config = dict(
    model='sound classifier',
    win_length=400,
    targets=['emotion'],
    learning_rate=0.0021,
    eps=1e-08,
    weight_decay=0.05,
)
Rows from block 9, named by matrix and row number. Rows with one number belong to one channel. Each number is 500 + 25 x the weight over its row's rms, rounded and kept within 0 to 999. All counts start at 0. Numbers have three digits each. After the name is the row's rms in percent of the matrix's.
# filt: filter width-3 conv, dilation 16 (model.blocks.9.filt.weight, 256x256x3), inputs 232-255, a 3 kernel for each
# gate: gate width-3 conv, dilation 16 (model.blocks.9.gate.weight, 256x256x3), inputs 232-255, a 3 kernel for each
filt.156 112:510495478542538496490518489516529525487542501495515518527498485491538514491496502476523505527515536533502500494478509502496499523497532507505525534525478507502531536560544493520518486484429533503502530495499510478480
gate.156 106:473491513455546490525538481516515492497521550476505489504523522499466479501481498538503478507464485492489487533492494523500549472488465474512503478481500562507480531504507521537490483513495526481497474472475486517492
filt.157 102:499496523543491483498498507522530501488519526509521509486530494482534491465505523496547498487476508556475514486536511500501562528534491515528442530459475516493492486489486466510508510522507516536519507530504446539483
gate.157 102:499503526505493482495469529482567494478509523499476511544476476464480462550464503481476521543483486472512526454471533482541455515532527507526504501480507451517486497505507489490494533481467507494531489520491472518493
filt.158 092:550514496543517490498473485524494548512518479515502494535532512504504470508523512516530518506511518504527515520543509522527515540500545528531483562450505469435486505486496494480482551520493532500518481482505481531507
gate.158 094:518486553487459582496497481486523530468493505504538492472512482500523509505478549510476533498507509501466514472470530492476521480523537469459535471542487501485524467515485477527496519499517519505578449525509467482509
filt.159 098:508467455495462518522493481497487463499468502467502489533493494550431481531515484527519498515455534532534467516471463525498489463495461497484465485490488529478503483528450522479503495487499510494509473452488524494450
gate.159 101:497493477461520526499484519517491521497503531486504503482480511553503499485512502476523523449506492565490501539495507496483557501522517536514470490477478485517485542556536492505470502488529495487556526525499525507484
filt.160 097:496476481453550521518489522496494507508515488512477517496502493510530478511491556524518535501471525531504477518494532528517518472504517485519510519507467509552592506489474505481521486499505477529499496517484514467490
gate.160 097:481538479496481532479498497508489526476485460508497461524500517457523491511517502496465512472505495500489474509485461492487449510513491469483509514534477519519548505493524505538543491508471503509495528508452506496503
filt.161 093:517508491531522541500510482516476509458484512549503529474488528500505532505473500500507475520480548476490505513509513460499553538523469482521521485525541498515524485526502522492523509530496520527490512497534524487513
gate.161 094:475451458475498520457500496482508513467505524516466454505490505506461447486503529495519507499483523471527496475575457464497473523513503475475510498463494494497487499497490471500467481472468526523499482505523493490472
filt.162 096:522486494546523509481448531505484520535490521480443521513495460444475531475500512448452513459519489499464558493486496507496464464463515524547467451495499489510512471494521483515534519516512485528505529513509540495518
gate.162 101:504511519488518527463484457516535524479534555551468486528490525509521496551516491510479470514515562459511489476501456472542512467512494469519503482507487552502542496517501478492484474490500476573505485539487495527500
filt.163 099:484515455489525514503478536492506466506518452513450443536486565492496519475483553509487483538442560511473573463491492492496521460457501484544487517494508500455496508511498460457494510491489496470514504512478461489482
gate.163 100:495467508478492494482490504491508508475507506474494533496530493502466525556475476503515480542510529515510557468500497471508505511524511478496511504498476482494451517487491505505470461499498505518528492507506480527461
filt.164 101:482496459529521508487480517501514473468493518487532513480543491527518495519521518539444512473521522490510526538535524457482535483513551494509477494487494455503520484469501543516524453487507502520571467514502517510461
gate.164 099:516540515523471476528466503472495495513524543510482447461468529493458489477513466504486558459503489498449515479522498453511515533483439474505581505483494503501510535472466506514448498512502504527470454450456498494571
filt.165 098:512512498503504508479514486484515493493522470549529491526526480505508487507515523493489515522535537498464525472517464460486475540534521492485495548500507464511520511528525539492511496512462504487499520519489516465496
gate.165 101:509500518504522480474512493492517556518518512481491490507494567485540527513498451503521550505510516508524461457492556485456471471501533487481541512479467477530519470513456519514543477484507487504536488539514523484568
filt.166 099:518516505498501495477511512515529527520469495503481484492512502546476522453516490500541480477499469461497510480489497481448489497519515557502530496510514469489524492484495467524508507490529485511505493514475507515497
gate.166 097:549555503508551512491525502532513512484517473505527467520488488497548519469482481524550493502494508483474481525543521543514520471518480520510521515494533484469491515520504529481474519513476513498478508510503508545534
filt.167 095:479446494522521501525526456543514529554498484496515478491523489527481549507542532494493520478476517508505488523522503578493521495497505525497538530518515507472501531476534501506515539478538521487518530560504526486511
gate.167 101:532526478519486519485519487485458465488494483492472456539487523535501501503504517506522471538519538479510489452478464519499506487466471497483491471480490481492527496533512460482537496496464530504501489508482496487509
filt.168 104:493488488495475556472514459512477495509441507470498448483466511492480501489521445454483470520460505460508506497507536512445533529515472514438499518482499459450492503453485494540475468508476527465499523475505481465488
gate.168 100:508498516501491517529487498458482512552490480463508504548510538498521496519526530526519526521484525501535470513490513507502477468480515561510523474516536476496485482532521494490523541520532504492531489494477515508526
filt.169 096:484490510484483471488499503500523521512493499477485454458449514519509430485487544461510488465495503503488483476531488506486488445460531494484503497517482499496494504488519485498511517496474454456492521512483511531516
gate.169 096:506502498486520465478458487472478509485488509450479482489470505428528490522481474460482509488500484482471509489467538456481526495486488485540528455457497467463508456503493470466468463518477455493507458482545503512535
filt.170 090:535510492461478485519522504510494434517525524474517502498485478489508519480517496493542489534489483445514483495520487450507522480525446462525524522497525446514472468452529482528456505502531489541503514490502496511483
gate.170 093:469488460482473501487534478509485509512485478495469448460500510468525541504535504489532521453474540549522490460471520541487482490516470459493523489493513483501513501492510489518463511489489493498498482529519458504522
filt.171 108:523468530508500482502505477533489502536461509465485476503488549493463519482519543509499536478515497495515450504520498542496469478500484505495515528499473517470486557469510459526508505517498517488489531481475474476534
gate.171 106:508537489519516508509490502558502501504506500529519469463507538465477523509563509524522527468521516484483529511543533484521564524517465508506526497498509509522491489521513476501476476491558499521525480528488510491492
filt.172 100:545463532523469497550500535486516474560521483517549478516503482475476492462516498539495500505500486543491515529467470546524466514487505499508476560494537545511471568540531504525499507538485491496507514523531470521497
gate.172 098:520502495508430529489472500506520512525498491447516478507532465481474515460514483503545496513514533508503453515517515502530487490517542547495506425528585470496528459459499499494536489500481500496545474459505546476489
filt.173 094:496497504523490467442494507538564516490518503523523446507517476536499526526497513517527490583477523483525536502498496496516562569514509512517479523510517555485513500541537540535505480547489517511555524493507525524491
gate.173 091:532464506542470497500450510465530474502468518459483494567510480547524497494518478491526463485536479499453477476459479459528490476495483524540525534486488475477474533478497550503495516471493494483460509473464523536532
filt.174 099:512520559507503542458504482470498517486463506488512512509470513497473490506533549475531515527463547510522493489500499477483527506548498474472489523517477444498458513505517532528504534483448510481536531493473472491484
gate.174 101:515522512499522529546452442522515533517530451557454477512520520506525524479456526524496502470484527487510486496523465542509476483489543497515489486462484525530527546509513541497494534470491494505495477526473491529510
filt.175 106:464537494536514511500531486459500496484497457482544502460508481502494498520470500484482531511493475559514484466512499487534452496513501482480458524507491492449538488502480479518538498480469466475467480531475465473502
gate.175 102:509528501499519517468538514510493485513520496548488507556504530494523529520536530463512447513488495501508533491492540493492529505521500505517475518571520487518486504543525513524502509565490510481498511551528489507485
filt.176 100:533500461563507503557512456515494496518532527526474540511468477499515516485494465504492468458518474514525489489472494479521499538521527514499457496515488493527508570495485553506499519519450493532469517485541485456511
gate.176 099:546485524517515501517529492514505486539498490479504499526459487527531481517496525524493478510470491540474486533528475482448430529515520509487483496516515507491503507512481504483527500487477534479534474535471528518450
filt.177 092:499491544508484502514507474465503485506507495507506510513509533494498492507490487511512473505443499475478511525493469527486514472490476501509486491480515473458454499488461490522560523487452540490461488491519480540477
gate.177 094:448474493465503522507507485503485505526501539456515449519494512461478534516566481469487508508541533492534531510498529520513536482489474546466545494475477482529470503462512484502511516510469518504516472516469545483492
filt.178 095:482507477493513527481529499504514492489498512506514532550538482504530524528511500529542489483480488512516524490499510502533499505520517488499471487518524526533540525517501540516475513517486518555483479498485539492504
gate.178 094:510451500508466486421504508544496478514503526478523504505503507538513459526509517465479474537472525502523494503527499539520456490516509525494471457471525517483479576489489459487488509523490490508490522488477544506481
filt.179 101:529513547496521511476521520477479472480518546556511501495501549515469505496503507513486477490515510471512504500544506478483487488550500494453493488506471516503490458495465525479511463486482453504509461504498530457486
gate.179 098:551551486481507500502500507541545544517539478510510515509505534518477526517509549502513544527472518515497528551509481494505524521517533515535505495490469517483516491535461511532527494544498533513538512557492522542521
filt.180 103:513477540447515433512534500441552536512475493551499513464490521498471488533513512525523458503470539471505498505527475500513496510559480466507493526478500527478500510501502498505486497489468493504478512498530504550508
gate.180 103:505532492543525497521525445513489504528540489477524497501531482503543510511522484498532505510542507519510507530512529530486496518510510487480488526518504522566478572580457508546530466495475528540508535547542476501517
filt.181 096:463479469538472493505485519489486440483453507506490511491456474521477493557489516502507498464498504530478513476483492471502455529481468490476458490470473516489528489474499521507485443524473524543469526480484495524476
gate.181 092:501457472487539530514499523525556491462500517514483518485479476474466505513539500513547516500458485515525470520494503472482451506513538505505488498445490499502503481494505475491563532447500455504479491488511512544534
filt.182 093:488478502491546494539489500475538549472495498512504501504519453509509545529515497522545507512496510533516459471537496489477488450578489458532527505500480513531479515535513567508505517490534533559492538484503470549506
gate.182 089:459518520504520542490532458475439518483495544534513484519444514478472537555511497471504483544475484492471469501521485486499459499491488475476499457527487490479553506545467472475504516496501478476524452491523512459504
filt.183 102:548489495529490465506523534482527436507506483511509518489495427483491483491440492520520522492484460498474526508507484508476513510532469472499463477506520465444532485504498513515492470491482522498508496520490433517475
gate.183 104:481519507497533507484487468486519490488512523452478463501545544499533545519472494507507496499542519523518474494536492479497513510502442513528551471502475478506497487512489479525508463490497491500521460495498499525538
filt.184 102:518518536485512506521457517488545496493479515501476499500497495509513524485491528503499484480511487460520498469514480497491550492529480482519521480509554515488483499467527511497517481494518465482495550493476516501489
gate.184 100:512501475482527497487525450490497492517518495512510477522502496488553492512510487516485501504512506464522479478526465533518487521518506498496515549506491482507482532477496482550476538493516497536502481550441460536511
filt.185 094:487470461498510543399494537510500499528517465515504531507527484534544515477497514507503520506479510518508460458500460507502510490530517497493482465514509527469509550524499490479518488490524499506485439540522520498497
gate.185 096:535525494502490510487519488550509532504521528513517525502477535532488493534550538538519471468457549451532573540531514512545517496517549499487504498452514512468546481475500512490500492484518513511515505462527496534477
filt.186 097:542503469509527494494471538560505501556492465501531453524524457482540519525478518532490544495504487485510498528463516524470522493494560566509495441525520486505546524497494524504569489475498488506508517512472534542537
gate.186 100:495527541485490506515546478523508505492528563558558515515476500518465534522531487500443491504455538426554488494511495485520516532582473506526536496513482496478526501512509514474462516524488505496508481499512523478520
filt.187 101:518511513480497484505531492508483488563492486527486505474450458513512510501460528491497523463500523499479527502482482545489498481463499532506470536498514523461512520495519479500503536527516515506516499506483523472474
gate.187 101:496479500485509533526476575507455476506493508473479511519524486547483479474510490510464524505483513496512507472488502489483516498539545498484462499517487524514486547486501513509529521455515517528524554516519511476465
filt.188 103:532511530497474464491487546547479463533546504493509481517485503509540459497491486470496491534534473503501538493457518454515502505507441534476514505493477548483464507483467478500488463505486522517464515522486497434486
gate.188 101:526503468532499505456479514526553486494532538449521477499551544512503488499506539489477476542529486520483545481518538487522496511493509532489527458468481535492469519515486497475486464511484535499507500491516487516531
filt.189 100:514512501508466520511496499537476504514518554489544462517517545464464523544488543475451484505479531478473512480499513498514536462482469487485534454517535533498506517498512473518481502499524490486508470501527504498508
gate.189 098:486529463563531509472487506503514513505494485503527472534534486505534497514492567500518535521500508488516482503489491502489514487524524517521541532496510504509523531502500523539487521510469527477531494498477529490562
filt.190 100:461512528484484526458516479464510513486476491472468496467474514497492494519498508488538501517486486506492496495500550504513486504484517500461533512487486532546496496500488478477497496514512550497505530479537497515545
gate.190 100:425490501491495541490483487454472509479521547475532487479448515482501550494491545513500491483453522483472490496515529491558447499472544446502517508500547533471459500460469502452468479472471480473498500449502479484527
filt.191 108:507488464516470496512464503493481507487497485528500501476515497469477477484541547485487543485540449483473526530490503490466487506465514498479460551511491485536497525464462527482501486476503512505515539506517512451512
gate.191 105:490499501461459483474512494528507512503481484539515527460513511508504481507541498520531486471523526488509540509519490503459520500507539512510506461524512499495472477476469541517481503505464483523530491506455536525454
filt.192 098:461490463506482533457516489496518514534530493479521493487539487501495493480510507489510492494488528509553516507491502520521541496504510523455480479472501517504500526494493485478501481530502543486510501548492482506495
gate.192 099:533487486498493519550516485513493490529490501515524501494541548470487522490497505502511476494516496531493439571512467513502488544459466525486518545523452473543515470558489516486553486520494526503458504533530502496527
filt.193 092:529491501491494488523461495514476495487488500506507514503533504460476456496523527537476526439525496547496498536456497517479485528497520466494512463508529495457482471499467509528495521467498499471511494485498502476518
gate.193 096:495441505439466497486516499522519522496510507468475497493466551476495531487507490437497511486475525486547492501539517506522509451497493512520480460500526481520503497530519462459535515519501476553534491503547522549505
filt.194 098:462522495515488478486525518472468558490518470492483539530487488493505499494516510458505513516542480499423491485486509476534490506488543472522503473554471492472524475517506489474468469500512500519502462505503474464522
gate.194 099:492485499543508474482453489520488486506482471468551448513469500562536492484499505536495513498475475497474533515513537502522534511528530542490463499487498510511474507491468516508492526491471520475518524495477551505518
filt.195 101:540489501503503504542501477478461539520452527509506469541492549488493521484538509508512523480534511506508521459455494515477493479532476514518539505479519515454539485557519510503524505520503508512481473449532515480537
gate.195 100:515485530469552549513541477487483531553501530532520538515531522470536503525551546501515522509561504560531503522494522537491492509537530487507512472527470515502536538538466515516535469527496476512536540514529484484519
filt.196 104:489499479513490460425481508545499450473463489490473518461498449539488447477490502491513473541534505470483503475492417496523461499508424470480466511514487517503472467479473474476472504495497528507463528524507507498484
gate.196 102:439512512509490490485482497534494551512497482517477476473507525506547535517558518483507531505506498470526487476514496513527492493487512529493497494557490540493494478524491505513547518510504513553541515501499511516540
filt.197 098:464485514508506541463526511512523509494518485523519432509507517504461506482514528502476530501515534490502491549490485534471500515475537493453531493515507490491518476509542550503537491445495527484516533494511492454553
gate.197 098:456498498524489518504530490471475504451526502551513540479500513538495487537506496521506516512546508496494478521511525533530483584484531501465495514488483542505502536492486496479496528537495537510486507522485524515495
filt.198 099:466516498466469504496483487517498469471501487483527487451482536503435566467545481542479471460512449505472509514513518459508483566532459488490516501515482524509506482491490477482483489526538521513465481502541495488519
gate.198 101:509504479491509556505490538490528539520495490510469465472536473465555510529516465489504494498503500486491532497527524476523502460499530506560531472491511497489497437499501499462537484537522488483531454512496519549541
filt.199 097:534505482537498507542493469481525481470475526493500466526517505491539493529512521508451481510490507469465513484475515504521496522532467501511482506506528499490466534505489486537501525508456473486489469481503446507477
gate.199 099:479493503495505466464523454515482529484469476469520537502499511491510505474489480522479493485474493464523478513483479534489477448491513526527512464502510517448535484515488483465579532477485490507513481494513536486535
filt.200 093:498512495532505496511502491505500545468503463521510464535471526507529503510524501557488460518474535520466499512513470500458532542517461471530499503476507530509506506467538521500485521516511546478467506510439489512503
gate.200 094:493498527490510499440521466461485538522500518501490507512464489480501505500508505458490488493518489457473454480498479501465482510516466501453544469533513440525526447521499468508483466489501483520533490508538505524524
filt.201 098:485498527513534483483491544500493542530485527522481498507536462505512477512518521501512529490513475513495534526481534507492502518516490525509535433517473476505450486519461498529522539527508529518466481476477514496524
gate.201 098:524475508495467507500517501506461518486524484511505464478524479497496508469521511530516539481477473511490502500509532490525478496496543510485525468545524531486559478465497475525544499532512522520516512513494521505499
filt.202 099:513500509502503516516481530460519481472481525512491525485525476476495513548471519470520487496485496429483482504510486506500522499495517500482525528491504465516488513496498512525492528506470505452518488492483468480458
gate.202 098:478487514530546493510483498534536528484517554525485491439556521483506498508526506549538470470508513483527480495523486512470486545498504526521546517486505519514481521532494508479459538503476502489480482506455520498496
filt.203 095:503535482494492519494502507515516480484527485513555499476523458538516497514483548495493518490510483504479531510529510493511545479515531489476463507504479470498510466474521489532540517471488491475499510526519482508509
gate.203 094:488495497498505537505517465496514492524492474523440510474509484484529521465520503479532527484503558488511480488546465493528492435527526482529514477503507520490488462544492492509552520523479435482493500482481486532518
filt.204 099:452511466505507456506509450509523493466482464554504526506503499468503483482512514519517487504512514511490476522480473465469440485513499488467481463525457519478503476512440523519471498480513453522501510487476499496494
gate.204 099:530511508454510499540465468502495537516501531512546479512506530515489536506491476529460547499514536474475460519499497532432541530530499498510516530474486512452515486480496495519507524479468518465546494519464524518492
filt.205 100:506475476501479491515475514446515457480508503467475483414516482435505480477498480458470527507474474484488494534494501481498511472485501476513513511499476475502509503504522455458476539531534487496520527554498477526449
gate.205 095:492514567536505515486496524503521486519464527502439517501507475502486483498470486476519475485443505506497492487545531477487501497512506538458508508498490519512452479509508541508465484525486493531559502530553488518513
filt.206 100:533535434499508492476504542506510489529549502503524512515503478493501521492515507492519492509483487534471511453491532444484483484486511495492512468530527477448510489492500516522478451524501481552510458532524451505483
gate.206 103:522551521512519525517485523506530489511488500482517496515462485522491492494497515549480527518523496482461503518467472495507469523531469489431504543501504512493461516507489511554514511488472539493503470530490472494520
filt.207 107:494477475498511488482481539524517520442533449513500505492488489509463465567464518520478545524507507494478510510515471516542467557475475507498445526508498515504497534479482546484519499515471560509507489513481489453486
gate.207 107:553517494483532539510517478506511518514509515481494481500504500489487524529534523497513543465461453506515476525501535485529503509473520537497539517513524457506452514480496504471509474514510458503552489456493494504514
filt.208 097:526532511519503484531509483467491487503510479468464462504475503461502505542489472472512529485448497507488542492518502470508520466481475515523524531538441475540479475500508488479440496546509523491495480503498468515513
gate.208 102:521504476510484541547503454489508552508487538543502525496463521510512526474480493488497526508507561490470521482480514508503516454484525505515502472494516499482574467456485450462497518528514472511531464512508498520466
filt.209 100:490528519495488479462514484500518527487457543501475516531473495525519470489509493543515509500514467483448492496452522522480516487504487478448508490533487525528524468503474525540468502507487512524479528469492515450497
gate.209 097:528510510529512570459475485563519508529502516506504503529518533497495547480544549501484511464512531503480508494516544479461570515530532488540532469486526513502489475517512503533473483478503508473533495498465526481519
filt.210 098:509484518506490505510517466498474539504530496491481517446530495494454532536506498522581490462482508503531487523507500478530513482472509477515532482501532491492486489469510459513517501497480530464501532487488489499541
gate.210 098:477495482502492531459486474513513536519520488503499532515500525500490516493535457478500498494526485454493481489522587478576537490523536534526488479476483530512471453462473476505503503530541491477492482450483505480515
filt.211 104:499499500518543505476487538494548489506537497490451525538532528500556434529528491461496488506479476535537504459522459481554479494484519503571516494508512469499455496515494523507510464537536450499511483481490493531473
gate.211 103:506491470548513506443462498502499560535491479425459499526486476529525487494481515525546534474516494490510523474484527521490555459520534522542504522482500535503496519506508515491498471488535544530523501447472531482527
filt.212 102:467540534487455496457480509494512497488506532476509518493517500481519469510513581522540516518449508493518510490530520502500529526497509462477513493492531492487511468486524493495525467521510557517500508539488485539503
gate.212 106:510510483451500546487501510474531509503532506503492477490537511481521573502497476502518565489526533499511497514505565493522525460496486466529503488494497489522546504513526452493500463495516471499534501515521475494562
filt.213 103:469469519519526556508453460488513516489464524500493497465492450504486573495522495526493528517545508506481492519461473497448452542521528494475487530482465533481492539475493524489533500508466525504511504505516480511497
gate.213 103:503497505525507505509506534492516491509499518516519476503486543474479527516567507456492517503511533503526536521490500494489539536498493499495523486500522460526538545501541506511520513517518528522520571516550510510537
filt.214 099:509522520495483550499505568474512508461521476501504517545501495448514523507526486477531506511502477486482520509466493503525517508466498495508544493470545478517490483527517524470530490570536521513535528471510513516523
gate.214 099:484530517481513500464512495497493518487527501526461505481505523497509510525514542483505511499514533539532461481527450475537482524506518487530542448514543483483457469524492502489502485515528498492507521497508538490502
filt.215 094:494469471543504527531489475431518502470480496506497481474525471497485504507487505492497497522495529470485470447482442502510507504511460504483508551505529488510522546501501496557502472496494488493535413516498438520482
gate.215 096:479481538500491533499472541466529510485532466499507508503511484504533479516496546496513528537486493452462506458508506481551517476506534465481519447519483514480498493511499499527481490485523537513494479539483468529533
filt.216 103:516506480537518485489526510529478522531471450519502496517474452505536495506534535547531517516533496506529501558482507551505485531495524506533465487548533486483512531543506509519530487509488540546495542511531533469513
gate.216 102:537555491505494539499473511525512514523508509500498556478509514510485544501487492459485530510528496485474534491526539494502528549477513522484484523493532505512513513476502520490522460488545523474506495519518463516531
filt.217 101:519489471475491491535483492462465511504526484529518501522486507474506496529481547503491531512494507485454504519458522502484493510456524486501539492459511529487539482469506480525479506447511527476536501466515502480536
gate.217 099:480477479510487540450495477487505531505461525495521493519496537518513538501506519481508490561527556485483558495496501524474487501534515515450503501495534507496510493487507489539506518463476492530526528520512531500485
filt.218 105:495522483513452466502492492506527482537526497507516449533519449506485472517488504477504465526530464529476563466523469527501519503541493508479479479490533506512462517478462475504533483507513508529459489540479502494433
gate.218 107:502462516472513472505451522477535520511521477535485539488529508524523492519488498461501508490497517545505477476488511482538466507461518495515474497505479530530489518497502510503506490516527498529508482540554489524507
filt.219 100:532493471510446461508500503487457526489528477523521543470443536529498490506472514498502460452442522492478509514509485508526470509498491462508498485514507500483544469493511515462500528530508555477485503491497465476495
gate.219 098:488493479466515502485469458469492494474501518461550494525510509457491527487500492523466515505530503511442522495468491512479519486519475505462493460510469463495507502517499452539497498475499489525488464497502503485533
filt.220 090:510504482492515497498479509523552475472514528480514502502556473558526482472510504475503473506496516476459487454482526468498545478508499545496494554508536486510453510528496536516474537478528468497482500501562513489474
gate.220 092:527511545535476512474517453504528492489469489493511502479520477507503509525505508486515478531513502500503465516516503514478498541511532531492526495471532506496471494437516489499508528491502554484548480489509513496507
filt.221 097:553515458483529463508476472502514546539506461515454519500520482473507499539523523484514451488513514459464513532486490502503442519447496507518531509493518523515531508502480480507442522532476511515467531477489509516554
gate.221 098:518520567508507520451468534496565511508524517510495530497551514490533514492487504448500463522498500446513482486508475444516491455475491509527570517493496519460487453501509508497511515483500482477549491519479501537515
filt.222 098:476473494499535498486497492506519542530491536556494501484509528516517466517520517530486514518508520481485509477508499491477504502530469506514539476550499505502462511511475463506534523517481510551519491494502489495531
gate.222 096:555484521461526522541467496508528523502532485475502472492535510526539512485454511478487520513522519542525450478492513519507462495472511476531487568527461538494523510529491494492469492528493537503506538524474487491551
filt.223 106:479448504528545501527484485491529508454470489531501499503497536517495476515524468523509577496514471477533464478514501458498485541527502500469470481492531500511462508530472563519509552453485543525492467500520473476462
gate.223 103:504494521504515467505491520478516525542499494477505554466524473482521520471543497483504503464523493499488505542514527454521550525532515512525540482540525492492460503480495493534519525498571484535511526535495503506535
filt.224 093:529518530489472517486508507541502510528501496466508444496450505516436469495504488540452482483468481476493491499468534523497495515498485522484513505474441527477477461479476516492500512490493538477502464446449540482518
gate.224 093:497497504510540506470475524537528472495488514520514501560478476494558464504511521475533501519511479490514536491491503464467515536517481490480509526442490538531507518495546505523449472511505501519520542530502485542491
filt.225 100:502489536477457469534503461439536491440475502528513478463538453484486534472483496486498515482486467483454452501512472474508532460485472484511474513491516522508500482532501485512498538455523483437474517499496499531524
gate.225 102:489497548511480478494482504483520524475527498497460526492497507493460515510501513486492487517476478540511536483524490494539520529474499523522532505488483544506489518496530518518543490500546505478474508466461488543557
filt.226 100:467507478511496536533564485502481496484509454500512544480485495506510510486545540500482477496483495491522503522524502506491484503511562472498470537500526505479500501479506529511530473471452511504483535485511515487463
gate.226 104:472456470487471483479478511505488477468517512488517481496502435495468524453482476529474492482462483476485459468493486510516477489500441500496517463515510508510518501489504511481455509515506500498524478485496495515460
filt.227 099:458505512466497542468548529516520490506501520538485505459502537479459491469538541509504471462452545459494535494511506519500523514551507502518479452467518481475491448497510500532500513470503409458501463496544561492506
gate.227 096:517453502506517535472487535540516465513527546495529532531516452443498540493528500487496523503497484515591496515534503499523555496512483528500488545461541531505501511500504440479498490515553513487547482526502477519491
filt.228 099:485449526479518511513484506482517477495497523439511423478522550466501507447496544482466534489504512476478517493488468515494509480498449489490515494494476451506553479531475490511544513520503491520518474540514490501528
gate.228 101:480482510522515512462516485579499526537504527491508469475472515572475491491548527477537501510488553485501466517487517531487509529501521563500539492466514498474515495485471525465509491488477504532509493484487540530521
filt.229 102:472520469545534514491493531497494483533535492492525484508547486524531474500518485440503544538500473487491558495513510550533538493494502525466478556502513492510485564510529531516505441515590533520516489555527470471480
gate.229 104:452520522503496439469532463513495516486487513512519461498502476472465457481543466527558480507485467507490501485489521472511522496538506488506495481500465502523506442471471486483440453505502481518469504483474499508507
filt.230 104:501475470493488464455476518534499518503490482488501529516452447541476488483529516469489469503474461466499535447486477508480520536505476504483442538493519496474490509507505513496475532553516553505479487487494511481455
gate.230 102:500507499494440485437517473513531538500465481503465516480504527492477474500513527468496485494511513473476462475462532474499482500504517521463509481489491476487536461480467502491455466507438505511523465483482502511516
filt.231 111:456494441493513499486492483533480444422474453481509523510508484529503467468547495486492487517460486460520498452489439447540513504496477457499502482484497481488487508474511515500481525490495500478433505510486508487468
gate.231 108:496504501557500477540502487510468502486507537542501544489526500541549530532516490531516483513521503556475478515499486518519509529490497497482509543525522528503498554493517538458508544504475571526526534514538489482502
filt.232 096:444469502531516474517566452490476514466505478517494500481501542532478489487503520504529485497468518506474492445538497497483495544524468493497530505481476499455480512481461481474480450538450508485477470521446505473487
gate.232 097:490528504476455540473513497518534491495487502449501455489486465475463495509502481475451497539495456511520522485522531507500504510500528496509505513480503498440514503511466427466487438463520543497510477490508503455487
filt.233 095:546512485475520495505512500503494531534509493512525480481486556480522495519523508483486493517505548527510514489498489473520460496489482501525506529484471516537539503506514470501512447501520522543507546515536458495540
gate.233 096:495527506524525479537494527506521539496501470441512460484517524514502491473524517475502547474500517452486516491514501489505457526529502485522529485499468509523442551468563520535498542463453491489495484506581479525575
filt.234 104:470478506485502511501497568496543464516482477520504536485554471466512515494535493519514559482529456469548569528474524474494538505520487506511486529525521516548482501504526505491546470477546467507515511503516474497483
gate.234 100:506501452552498499509461527482524482467530469563516507479460459491479531560456466465485503499462439497437528504472511472488510563492520522528479488487517507497484496497468464477526489488473535491531505515496513485499
filt.235 099:488492523516484481486483533554487477540485528480532516505490467463529474521492473514475450508477472491501528503478526505466536484520484502503476474506474508503503462487501513518447547471493484477486486545476530517476
gate.235 102:536527461486525499508520477544506523510512498486514496474486537486500495470499524527503531487496548545503491539502521517517511490503504519511498481526516510498499502553485510462489496520504492520515461500508504483571
filt.236 097:506492482507520490453485489534537524499491491478519512526465530505507517486494480468492485546528530515509467532498476493536503521529471539516479485479442483529497456502490472515550450507514503517492473463483537506487
gate.236 097:511491505537526499478483490547528522509504575490523496505495508519515529490475488471502513520513466541486509481489542481492493494518512538502476488465507537515530554508528493528511518480514509495510490488561521472513
filt.237 112:478503499516505475511501472477522510527491451500510478535476519500452509467522537488519492497493521517491455511487525505526485501558523483511525500525465489522477499499495485533497475492488484534491492515490484515519
gate.237 107:534488469501512490535493515506507482478532447559544544505533516497548498501481569516517505475532520522503513494504517478507494520507522489491485555535516489515520499493520466517520511491516504509508520554527495504528
filt.238 106:505475502499516501453503474491485478455525501545504507509481509517519485533484458454498484498483498503506488516508469473525475529497479486504475515506489482491476528498507555462530485518455482485519499498542488492430
gate.238 104:488490464502471529519473519501487546493519473487501525497502510489500499517507490493488497472499458547502506507502486493504498549490576490516465545478546547501483486497505515509511501512491508492490479482519466505495
filt.239 098:535457472532551478486482496472469469518485481533487463486477477510542500519503516525514471493490504491485530512483476532504481490521509550522485509484498459502503513512517455517517555481480501480483472469519523506505
gate.239 099:502503504484503472523470540489514478517530490485518513489510476489530492491475456478432499480507505482515465436527570503510515466495507489473485502484507507503468513460478460530519503428496527514510472518555474534498
filt.240 103:501512520498466505478478485516497474526497520468503474523441512509503470516476532484478435522493502469488474461496474506517512490496501551499475516474526477540522499506492495485513488495482496519509544504520526486466
gate.240 105:527477484489464490495512495518472509534456563430500478477513525463514490459523500498533507488470493527484492505483507542518508463504508549502508481522524454529467465491507475517480532532504488500508508484534514504474
filt.241 106:502520491536489509441495487494537491483506485500481501503537488499499514472503484493497522498490483524474498543518476473490522504521506473500495517500519542500517491505489474494459474488527492524525516486474514505481
gate.241 103:546501518483524496487532495518544498547485516502478497491494516505494491485496511469453467522531523502534490519488520517503577470520507522479516493501525529510493505515570496504456472484510497489522518548554499501490
filt.242 092:518543552473482484478500538484518510494496522514492526515509507485507501509472475504535484473502507455476537476508538489467492487507494507482482506490486481501506498467518513498490511491495488486485480532515491512483
gate.242 092:503483517531509491542515492488511524477542490489455509514523500477497510520457491517441517573567496526489467483494500493506478510456506504498494482508479533531517500527469495467515524467537532489493493526491502498528
filt.243 105:514436525508475483485522520491493520516495484490442467457494526501497478509494537482518554491477517444503496486486458517495505543474489493486514455478526484477524521501512472542541501496512509515511469538510477539492
gate.243 102:501492537534502543479483469524542495491523528542518517518488549509518497518491463502498472497472535468505524500520508487498544505499518503500489524471512538513464515538520489524439484457527541490483466498534503531483